config.toml
train_examples = 45211
mlp_ratio = 3
fused_qkv = true
expert_mlp_ratio = 0.25
experts_per_token = 2
shared_expert = true
patch_size = [6, 6]
max_precond_dim = 1024
adamw_lr_other_params = 0.0027
batch_size = 64
warmup_steps = 230
adamw_weight_decay_other_params = 0.01
Rows from block 5 of a small image flow-matching model, named by matrix and row number. Rows with one number within an expert belong to one neuron, the router's apart. Each number is 50 + 12 x the weight over its row's rms, rounded and kept within 0 to 99. All counts start at 0.
Before each expert's rows are labels from the 100 images, of 14976 (inputs lightly noised), where the router gives the expert most weight on average: "place" is the part of the image that holds the peak; "patch colour" is the nearest of a few named colours to the mean colour under the peak. Only what is clearly more common there than usual is listed. The data: photos of plants and fungi (iNaturalist). In brackets: how many of the 100.
# router: router (model.blocks.5.mlp.router.weight, 16x256, trained with AdamW), inputs 0-127
# up: expert up (model.blocks.5.mlp.up, 16x64x256), inputs 0-127
# down: expert down (model.blocks.5.mlp.down, 16x256x64, transposed), outputs 0-127

# expert 13
place: bottom left (37)
patch colour: grey (85)
router.13:48 45 52 56 48 46 40 43 60 26 36 43 61 36 48 45 63 53 51 48 44 73 53 60 60 63 47 59 61 26 42 65 40 47 63 36 25 41 47 43 51 32 48 45 45 52 35 65 45 47 51 68 58 31 47 44 40 61 44 73 51 54 46 65 64 51 56 71 40 67 41 51 65 68 60 42 36 58 43 59 36 60 44 36 36 50 72 49 71 41 44 52 53 44 49 55 62 51 55 39 48 57 50 61 29 44 69 65 63 53 46 42 35 70 11 58 38 46 40 59 51 48 35 33 47 30 44 52
up.0:50 39 50 50 50 45 39 50 50 71 50 50 57 50 50 48 50 50 50 50 50 30 68 50 50 31 50 98 50 50 50 41 54 55 20 54 50 84 61 69 50 50 16 36 49 54 31 27 50 50 50 65 81 50 50 39 50 50 64 73 50 50 50 84 61 50 50 52 43 80 55 47 62 66 35 44 31 50 90 49 64 79 34 50 50 44 50 50 50 63 57 57 50 50 70 50 50 50 59 29 38 65 50 50 40 50 63 51 19 51 50 50 73 70 61 50 50 42 50 50 50 51 50 59 40 50 42 50
down.0:71 36 50 50 50 40 37 57 50 50 24 28 35 43 81 50 50 27 50 50 50 50 69 50 50 56 50 50 63 72 49 58 35 39 36 50 44 50 50 42 50 51 38 50 71 62 93 40 49 59 21 50 50 50 63 50 57 50 41 23 18 50 88 21 52 33 58 50 50 50 50 52 35 50 91 50 70 50 50 50 35 33 50 50 52 44 50 35 34 50 50 55 50 48 50 20 50 50 50 50 50 62 50 33 50 57 50 50 59 37 50 50 50 52 50 37 62 49 50 50 50 62 50 46 65 46 50 80
up.1:33 50 54 33 50 50 50 85 50 50 49 50 50 50 25 50 50 50 50 50 50 50 50 42 37 50 50 50 65 41 50 58 58 48 39 37 50 75 33 86 50 23 50 57 50 50 57 50 50 59 60 72 43 50 50 54 50 50 44 54 17 50 63 98 50 66 48 50 41 51 42 50 50 31 52 50 60 11 53 50 50 50 54 50 50 50 50 48 50 41 50 32 35 50 35 38 74 50 50 50 43 50 50 50 71 50 41 52 58 73 50 74 50 50 52 50 50 50 72 38 45 50 60 50 50 50 50 50
down.1:50 50 50 50 55 78 50 50 91 50 67 50 50 50 50 50 96 50 51 64 50 68 53 63 44 68 50 34 50 50 52 68 50 83 50 62 56 50 50 50 50 45 50 50 45 50 65 95 45 50 50 50 50 77 12 50 50 50 52 50 46 46 50 14 50 50 50 50 50 50 50 58 50 50 65 45 30 50 67 27 50 50 50 40 19 50 50 60 50 50 32 50 50 50 70 45 50 38 46 50 41 50 50 50 50 50 47 50 40 50 50 48 50 50 55 32 50 50 41 50 50 06 50 39 59 50 52 50
up.2:49 20 50 50 50 45 28 50 50 66 50 30 50 49 62 50 53 54 50 50 50 23 50 65 50 50 50 50 51 36 39 24 61 50 50 60 48 50 71 25 50 50 87 50 42 52 50 47 33 31 50 66 50 36 50 24 67 46 50 50 50 50 50 50 65 50 50 50 50 50 60 39 50 50 13 50 25 48 50 50 99 50 50 49 50 50 50 50 40 50 47 50 28 62 50 50 40 56 50 50 50 50 53 56 53 78 91 26 59 50 50 50 50 50 65 50 84 36 50 48 50 50 50 50 50 50 50 58
down.2:57 50 50 50 50 45 69 50 50 53 50 50 69 50 50 50 16 34 39 50 61 79 50 41 54 62 51 75 31 50 45 74 50 50 58 25 50 22 50 55 56 50 85 50 50 50 50 36 50 51 50 61 57 40 48 44 41 50 50 58 23 50 50 50 50 52 50 50 50 23 30 50 66 50 23 73 50 50 56 48 50 42 50 50 50 44 49 50 50 37 62 37 50 50 50 50 50 55 53 50 30 51 50 50 50 50 50 50 50 51 50 50 50 26 98 50 50 50 50 59 50 50 50 54 50 50 50 23

# expert 8
place: top right (48); top left (40)
patch colour: grey (82)
router.8:37 56 59 39 59 63 46 63 53 34 43 53 52 48 56 60 50 53 49 53 47 81 48 64 64 64 24 41 57 33 61 44 50 58 65 48 73 57 39 53 71 19 38 27 57 59 51 76 66 29 46 58 39 48 42 64 51 38 41 42 42 49 36 32 51 48 50 61 30 57 64 51 52 34 43 39 69 51 51 33 43 44 45 47 48 55 56 28 40 56 70 43 51 50 43 52 58 65 57 54 42 41 37 56 50 48 70 62 38 52 52 29 56 60 52 41 50 43 41 36 41 18 42 54 61 60 62 55
up.5:63 07 44 39 67 50 50 50 50 42 50 45 50 74 26 44 50 43 50 38 50 67 35 50 50 50 51 50 50 50 27 47 55 56 50 48 50 50 50 50 38 60 50 77 28 50 25 13 52 50 43 50 36 45 50 50 50 43 50 58 64 50 50 50 50 50 50 50 50 50 50 79 75 35 50 50 69 53 50 50 16 50 50 50 50 50 50 50 50 84 50 50 67 94 47 50 50 50 50 50 80 50 50 50 50 50 50 50 84 43 31 50 50 71 32 47 38 58 50 50 46 50 50 48 59 61 50 50
down.5:50 46 50 27 50 27 46 50 50 61 35 71 33 50 67 80 72 50 47 50 50 49 50 50 61 17 50 43 65 48 30 52 50 50 50 40 51 79 51 19 50 50 50 53 48 50 58 28 50 67 50 50 50 50 50 71 50 50 50 57 67 58 39 50 50 50 43 58 31 50 50 50 50 68 50 67 50 50 74 50 74 50 75 50 63 66 50 50 43 56 50 65 15 50 50 26 62 50 50 50 50 40 53 62 50 42 50 50 50 50 74 43 66 50 41 54 50 50 72 50 50 63 53 56 50 31 50 62
up.6:66 84 50 52 50 50 50 59 54 50 50 50 58 40 57 50 50 50 34 47 50 50 55 50 53 50 50 43 60 66 49 41 51 64 50 62 96 50 54 50 59 50 66 50 50 50 57 46 65 71 17 62 59 26 50 50 50 50 61 50 50 85 50 13 50 44 50 50 50 50 50 47 50 50 50 50 50 50 50 50 54 43 50 49 50 50 52 50 50 50 64 77 50 50 48 50 69 50 50 50 50 47 50 50 50 32 50 77 50 50 46 50 58 70 50 50 55 50 64 23 43 50 50 50 50 45 50 50
down.6:50 62 42 50 50 40 56 50 48 50 50 50 55 50 50 50 53 68 50 50 50 50 50 70 50 50 50 21 50 48 86 50 45 50 41 50 50 50 81 68 34 39 50 50 50 50 50 17 50 50 50 50 50 50 50 12 45 50 50 57 59 50 31 50 44 31 38 50 50 90 50 50 50 54 74 50 26 32 50 58 76 57 50 50 55 50 50 85 45 55 53 58 50 35 41 77 50 50 50 50 60 50 42 50 50 42 62 72 50 53 58 87 47 50 30 67 50 35 52 50 66 50 50 52 50 50 50 50
up.7:35 50 50 57 57 38 39 50 50 35 50 50 50 50 11 58 50 50 50 50 50 50 50 50 50 50 50 96 34 50 50 55 50 50 50 50 25 50 53 50 73 50 50 39 42 68 45 45 63 59 50 50 50 50 50 50 44 50 50 72 50 50 50 89 21 46 50 36 50 50 74 50 67 50 50 50 52 50 50 49 64 50 33 50 27 21 66 49 15 50 62 88 50 52 86 50 50 50 50 50 50 50 50 50 50 38 50 19 50 50 58 37 50 66 71 50 64 73 47 50 44 35 50 55 57 50 40 72
down.7:50 50 50 50 23 50 64 50 48 50 50 50 59 50 50 50 14 16 54 50 50 51 50 50 50 19 50 31 48 35 50 50 56 50 47 50 62 45 50 50 80 50 72 46 50 28 50 57 54 34 23 39 50 38 50 50 50 50 50 50 27 48 42 26 53 50 50 50 27 74 50 65 44 50 40 50 84 78 50 28 50 50 62 50 50 50 25 50 50 68 50 36 42 50 36 50 50 64 35 51 50 50 50 48 36 59 50 55 50 50 46 50 50 50 50 50 42 50 60 50 50 50 53 63 63 50 61 32

# expert 1
place: top left (34)
patch colour: black (95)
router.1:42 37 54 54 68 35 56 56 62 38 43 53 50 39 49 37 50 65 49 41 57 31 37 55 55 65 48 52 73 57 44 43 61 65 50 47 53 38 09 50 39 47 33 53 43 60 19 58 61 42 44 40 41 51 43 59 45 63 38 60 54 57 42 58 48 47 45 65 37 64 49 49 73 48 40 40 51 63 59 17 77 56 56 42 48 33 60 90 47 41 31 55 37 45 62 52 38 37 51 59 61 41 53 70 51 34 49 47 63 51 45 31 51 68 63 33 56 38 55 47 41 29 48 45 52 59 54 46
up.5:60 50 50 10 46 50 37 26 50 50 50 50 50 36 44 62 50 50 64 50 55 45 50 36 50 50 24 50 50 50 53 57 50 36 49 77 50 50 43 49 50 51 00 66 21 50 50 50 58 54 50 48 50 57 50 10 52 48 75 50 29 42 61 50 61 51 70 50 35 72 50 50 56 50 63 45 50 42 40 50 50 50 43 50 38 50 41 50 27 63 62 35 58 38 50 26 50 58 50 39 50 60 57 78 50 28 50 50 50 50 50 50 50 50 26 45 37 29 50 50 50 33 15 50 50 50 50 36
down.5:50 50 50 50 64 50 50 50 50 50 34 47 50 46 50 36 43 50 42 50 50 54 50 33 50 36 50 44 50 49 83 50 43 50 57 50 50 60 33 33 59 32 09 56 55 50 50 50 50 50 50 36 50 50 50 50 50 50 79 50 52 50 34 50 50 50 50 44 50 50 50 50 50 50 69 50 87 32 50 50 34 50 50 50 43 50 50 23 50 50 87 48 50 52 50 54 50 50 00 50 61 45 50 42 43 63 50 50 75 57 41 27 50 32 32 50 50 50 50 42 59 58 50 50 50 55 50 50
up.6:50 76 60 44 75 42 50 50 42 77 51 50 50 43 21 33 50 53 50 58 35 50 50 50 50 50 58 40 61 50 50 50 50 71 50 50 50 50 56 78 50 23 37 50 34 54 64 52 50 64 73 50 50 50 50 01 50 76 61 50 78 17 50 38 32 50 50 50 87 50 38 50 50 50 50 50 37 50 50 50 69 50 50 50 73 60 65 65 50 50 50 47 50 50 69 50 50 62 50 49 26 50 50 46 39 60 46 48 50 59 50 87 50 50 46 50 35 50 51 75 50 50 50 47 50 63 50 50
down.6:50 91 73 50 19 48 50 48 57 50 50 72 43 63 50 50 50 50 50 32 60 50 50 49 50 50 74 50 63 50 50 50 56 50 50 75 50 50 50 50 50 76 50 50 50 49 41 50 50 33 50 50 50 50 50 46 68 50 50 69 50 50 18 69 50 50 72 35 75 50 50 70 50 50 57 50 50 38 50 50 50 50 58 50 50 50 51 50 50 50 56 63 50 43 26 50 63 50 50 61 50 48 72 54 50 50 50 50 50 50 50 00 50 04 50 50 50 80 50 50 37 52 50 50 55 50 71 50
up.7:50 50 53 51 50 60 48 49 50 70 28 50 45 76 50 33 22 50 50 63 36 31 50 56 34 50 44 40 08 50 50 39 59 50 50 63 50 50 60 59 32 33 50 50 39 57 43 50 48 50 50 33 57 42 50 39 50 52 42 50 12 82 50 50 50 45 50 50 60 50 50 50 50 50 76 36 50 33 50 50 19 50 50 48 50 60 50 72 50 50 50 55 50 50 50 50 50 92 82 38 61 54 50 18 42 50 32 50 50 52 50 50 50 71 30 50 81 43 50 50 38 50 50 50 50 50 56 54
down.7:50 38 47 50 69 50 50 54 52 60 17 50 50 50 62 26 50 50 50 50 50 50 50 50 50 50 50 61 61 29 78 53 50 50 50 71 50 50 50 50 25 50 17 53 50 74 50 50 20 54 34 50 50 52 50 57 50 50 50 50 50 47 50 50 50 50 50 50 59 24 50 52 63 59 50 50 50 50 83 50 56 62 50 50 50 50 50 23 46 50 74 67 50 37 50 40 50 62 50 50 57 53 50 62 50 44 50 50 77 36 78 50 28 35 50 34 50 81 50 58 50 42 55 31 52 48 50 50

# expert 6
place: bottom right (45)
patch colour: grey (91)
router.6:61 37 48 62 41 42 45 54 54 37 37 41 47 30 54 53 55 58 43 45 62 36 44 60 49 68 61 54 78 57 38 51 57 61 58 34 59 42 53 70 60 15 44 67 56 89 37 68 51 47 53 50 38 59 50 35 46 57 73 48 51 52 27 69 60 29 49 48 44 72 47 44 80 53 38 59 21 48 49 42 48 53 47 35 45 53 60 43 73 49 45 53 38 45 43 50 49 19 37 41 60 55 44 49 55 44 43 55 38 40 45 54 44 34 54 53 39 36 48 70 48 38 53 70 51 68 44 59
up.5:65 38 41 50 48 38 50 50 45 50 50 50 35 50 50 50 50 52 42 41 37 15 28 52 50 51 61 33 51 50 50 45 70 50 50 35 70 50 45 52 50 50 50 43 58 50 50 50 58 61 50 39 57 50 50 50 62 50 57 56 50 43 49 81 60 50 50 50 66 35 46 50 50 33 22 50 50 70 47 50 30 37 80 59 57 50 50 42 55 18 40 51 59 50 32 50 25 50 50 50 72 50 22 31 89 50 52 35 20 50 50 50 50 50 81 64 50 50 50 50 50 75 25 50 35 62 82 50
down.5:56 50 56 34 94 50 57 42 30 50 47 81 50 68 50 50 39 50 60 64 29 50 50 50 50 57 57 58 50 52 43 61 50 73 54 50 50 50 50 50 50 34 52 57 50 63 38 71 50 62 43 50 51 50 50 50 50 48 50 50 39 50 33 40 46 49 50 66 42 30 50 50 38 75 50 46 50 62 50 57 36 41 64 50 82 50 69 50 65 51 30 83 91 50 50 50 44 50 33 50 50 55 27 58 62 73 45 48 56 78 50 50 50 18 50 52 69 50 29 50 67 50 37 50 54 50 64 50
up.6:50 50 68 50 14 50 50 58 75 30 47 50 87 50 50 31 65 50 50 50 50 50 50 50 50 50 37 50 50 30 48 37 19 50 46 42 50 50 50 58 58 67 35 52 50 66 50 50 78 50 69 50 59 44 50 50 73 50 50 50 60 49 50 50 53 22 56 50 50 47 50 50 75 50 50 62 50 50 39 55 88 71 50 68 50 50 71 34 50 50 50 50 50 50 44 50 50 50 50 52 50 67 73 54 29 50 54 15 50 50 50 17 50 65 50 49 50 41 50 50 50 50 50 52 50 50 35 50
down.6:50 29 47 32 50 50 47 50 50 44 74 11 50 65 50 50 76 50 50 50 60 50 50 50 50 50 74 91 50 39 45 50 32 18 19 38 71 50 50 50 43 56 50 32 41 50 50 37 50 50 50 50 50 50 28 50 50 50 50 50 50 50 66 32 50 53 50 53 50 50 50 50 65 50 50 50 58 76 45 50 50 50 70 55 80 50 49 71 50 50 50 57 39 32 71 50 50 50 50 62 50 50 50 50 50 55 59 50 35 50 50 50 50 50 74 77 34 50 50 73 50 81 50 66 50 50 50 50
up.7:36 56 50 50 50 41 50 86 50 50 50 50 50 50 50 45 50 22 50 10 50 46 50 59 50 48 56 57 50 42 57 50 58 67 51 61 11 50 35 59 40 50 07 57 82 71 32 50 39 50 54 50 82 50 57 50 50 36 49 50 50 50 50 56 50 50 50 38 50 50 50 50 50 58 48 50 50 52 62 31 50 26 50 58 53 50 53 50 42 34 54 46 79 50 50 55 43 50 50 25 50 41 44 50 50 50 50 61 50 50 50 63 50 27 79 50 50 50 50 50 45 48 39 46 50 50 49 38
down.7:50 50 50 30 67 50 50 50 50 50 50 40 50 56 50 50 78 79 50 48 50 50 52 50 40 50 50 50 25 50 60 50 50 67 66 51 50 61 52 50 50 42 45 50 52 55 57 30 61 62 65 49 30 26 50 30 21 24 50 40 40 58 65 50 50 50 50 50 07 50 42 50 50 68 23 34 46 68 50 64 15 50 43 50 50 50 50 59 24 50 50 26 34 50 78 50 36 79 50 50 50 33 53 50 50 37 67 49 50 50 60 81 50 50 33 50 50 10 50 50 45 54 56 50 34 50 50 50

# expert 9
place: bottom centre (27)
patch colour: brown (86)
router.9:57 42 37 51 69 53 41 57 47 53 55 47 38 46 42 62 63 24 40 57 41 67 34 68 33 74 65 61 43 18 54 52 54 53 55 29 31 25 55 42 69 51 46 52 57 50 56 44 41 59 51 56 52 56 58 52 60 68 46 62 61 54 29 37 61 56 32 63 51 62 28 35 51 43 57 59 43 48 20 55 45 46 34 45 52 15 49 38 52 49 41 76 45 63 62 46 51 56 46 66 26 73 54 56 65 57 54 35 62 61 34 48 29 54 44 58 64 42 54 29 34 51 62 27 57 32 59 48
up.0:44 50 65 50 36 50 50 56 50 50 50 61 50 71 31 50 54 21 48 50 72 32 47 50 62 50 50 50 50 50 50 56 50 50 46 20 50 50 44 61 57 50 00 50 58 68 50 23 52 30 50 33 54 38 50 35 50 48 36 24 59 48 50 17 50 50 55 50 50 36 47 44 50 43 50 56 62 50 44 58 60 81 55 50 58 64 69 81 50 48 50 41 53 50 79 50 50 50 58 53 50 50 48 48 50 27 50 41 50 26 18 50 75 69 54 50 44 50 50 50 28 50 63 25 34 50 59 50
down.0:51 27 39 58 50 74 50 50 12 23 53 50 50 71 50 50 65 38 50 50 50 50 33 50 50 63 56 46 50 78 17 19 50 57 50 50 46 52 50 75 52 60 64 50 50 50 77 58 50 46 49 73 50 55 23 56 50 51 50 42 57 37 23 50 49 33 43 57 35 62 29 50 58 41 50 28 50 33 45 59 50 50 69 58 48 50 50 47 50 50 38 58 56 46 50 49 37 69 55 58 52 50 24 50 50 44 65 57 50 50 62 50 53 28 50 47 53 06 50 31 50 59 61 23 20 52 50 62
up.1:50 50 50 91 83 50 34 60 50 50 31 53 34 50 50 50 50 49 28 57 63 50 29 50 50 50 50 66 65 59 31 50 33 50 04 50 50 50 53 76 50 40 50 50 55 50 36 45 38 50 80 65 81 50 50 50 64 55 50 62 50 50 49 85 64 63 48 32 52 50 50 63 69 50 58 50 50 50 50 52 84 44 44 50 61 44 50 50 60 53 22 48 61 50 28 29 45 50 50 64 50 61 40 50 33 50 50 50 50 50 62 44 58 35 92 35 50 69 50 50 50 50 50 50 50 50 50 50
down.1:63 69 92 50 23 50 59 32 44 50 50 77 55 33 39 43 37 66 50 34 50 62 50 50 13 58 32 50 65 90 50 30 50 32 60 50 50 32 50 58 50 50 50 61 52 50 60 50 50 50 50 50 57 50 44 50 50 65 50 50 50 50 63 50 50 17 50 58 50 50 50 50 50 50 50 58 47 50 53 50 50 50 13 37 45 50 65 54 50 50 59 61 50 40 41 50 75 60 45 19 59 66 50 60 50 50 83 50 50 50 49 50 50 50 50 50 50 50 50 60 68 63 67 50 50 50 50 50
up.2:50 45 44 58 70 50 50 47 50 71 72 61 50 28 50 43 82 50 53 38 36 42 72 55 50 50 50 33 51 49 52 50 50 57 48 56 41 50 45 39 61 50 52 50 60 63 50 57 36 50 59 66 44 63 54 52 50 50 50 50 74 50 29 50 50 50 50 58 30 50 40 53 54 25 50 50 37 50 51 53 43 50 50 45 50 53 68 29 50 75 32 50 50 58 50 38 32 60 29 50 32 53 38 50 13 50 66 58 60 68 50 50 50 38 50 48 25 62 62 50 62 80 50 50 57 39 50 53
down.2:50 49 50 41 44 50 50 50 70 50 50 50 50 50 59 50 50 50 50 58 59 63 50 50 50 50 50 50 23 50 63 50 60 50 50 50 47 50 50 67 50 50 50 50 46 50 50 72 50 56 56 70 50 46 63 22 50 48 32 40 50 50 50 50 72 50 50 42 50 39 47 60 50 50 50 54 50 50 58 50 89 50 42 32 50 26 50 50 55 50 50 32 50 49 50 50 70 47 56 01 50 46 54 45 50 50 50 50 75 70 50 50 44 50 50 50 74 63 50 50 27 48 50 50 71 50 50 59

# expert 5
place: top right (44)
patch colour: cyan (57)
router.5:73 71 40 38 62 34 62 84 51 38 43 58 66 43 34 52 58 41 54 50 47 53 58 59 58 54 31 43 57 53 51 36 58 40 42 61 52 46 64 90 55 48 24 40 40 42 39 47 50 58 46 45 50 60 52 43 35 65 51 58 38 38 55 47 31 42 67 70 36 33 58 44 41 56 41 45 46 69 62 30 58 52 55 65 59 39 43 16 47 28 70 38 60 35 59 43 34 42 35 39 59 54 59 64 52 40 47 39 35 72 55 47 36 26 48 61 36 44 56 54 56 45 47 46 40 49 59 43
up.5:50 50 50 42 69 66 50 51 50 50 50 50 50 50 50 50 45 50 50 50 50 50 50 22 70 50 50 50 42 50 50 50 57 47 50 45 50 42 50 50 50 50 77 45 41 40 50 50 50 29 55 50 50 50 50 34 24 50 50 64 50 64 47 59 50 49 50 42 50 58 36 50 50 57 50 50 50 25 67 50 50 50 50 50 29 50 69 31 50 50 13 30 55 42 50 64 89 57 50 50 50 50 50 57 35 50 33 50 64 50 41 50 50 56 36 50 54 23 50 50 50 50 50 50 59 51 50 50
down.5:50 40 50 31 50 72 47 60 63 33 50 50 54 50 63 50 46 58 19 42 59 50 50 39 50 69 50 50 80 50 38 50 50 00 50 50 50 29 38 50 50 50 50 50 50 50 50 18 46 76 42 50 53 50 50 50 60 40 50 56 50 40 50 14 17 50 37 52 44 66 50 45 50 50 68 56 35 50 50 50 73 50 50 50 50 50 58 66 50 51 66 50 50 50 45 77 89 50 50 36 65 52 81 62 50 50 50 28 41 50 45 56 71 50 50 50 70 46 50 50 58 50 51 50 50 50 54 22
up.6:50 63 50 50 40 43 52 55 61 50 50 50 44 44 69 50 50 50 50 44 59 00 50 72 50 53 50 44 50 50 50 50 39 50 32 71 50 50 34 54 63 50 50 24 50 50 50 94 91 50 50 51 61 31 50 50 44 50 50 50 50 50 50 33 28 50 50 44 50 50 51 73 50 41 37 62 50 60 50 52 35 50 50 50 38 50 79 50 58 27 50 53 50 50 50 50 08 50 68 50 53 50 28 50 70 50 50 35 42 35 50 40 50 50 39 50 50 50 44 50 45 50 50 76 38 51 78 66
down.6:50 47 58 53 50 78 29 92 50 66 50 49 69 50 77 50 50 50 50 50 50 50 50 50 50 50 37 39 67 50 75 50 38 50 63 60 52 50 50 50 48 50 43 50 64 50 25 52 48 40 50 50 08 61 95 40 50 50 41 55 50 50 50 59 46 50 48 50 64 50 59 70 52 50 50 50 50 40 50 57 20 65 55 48 50 53 50 50 50 58 49 50 31 48 50 43 90 37 50 28 57 50 50 50 50 58 48 50 70 50 43 42 50 35 47 50 50 50 42 48 22 40 50 42 63 54 57 50
up.7:50 68 45 67 50 50 46 50 86 50 50 50 56 50 63 47 50 14 50 50 73 23 36 50 50 50 50 50 50 50 83 50 50 50 57 50 78 40 70 50 26 60 50 43 87 50 50 50 51 50 08 45 50 50 44 00 50 65 50 50 50 50 50 50 50 50 48 50 53 31 59 50 50 50 43 50 35 50 52 50 50 52 50 50 50 52 50 50 50 50 50 40 50 69 50 44 50 50 50 35 24 46 50 50 50 50 50 62 50 50 58 50 50 44 50 50 50 38 50 60 50 45 50 26 57 41 25 58
down.7:73 50 50 50 66 29 50 50 50 60 30 50 50 50 70 50 50 50 33 50 50 53 50 23 57 54 50 50 50 66 50 53 50 50 50 50 50 76 54 50 62 50 50 67 50 27 50 50 54 36 57 51 62 50 62 73 37 50 59 37 50 50 50 54 26 50 50 50 57 50 41 50 29 50 62 50 50 50 62 50 90 40 53 50 50 42 67 45 69 64 50 50 60 78 50 50 48 50 50 62 45 50 63 22 50 64 33 47 25 42 50 41 50 51 50 49 42 50 50 31 42 77 18 50 50 50 41 37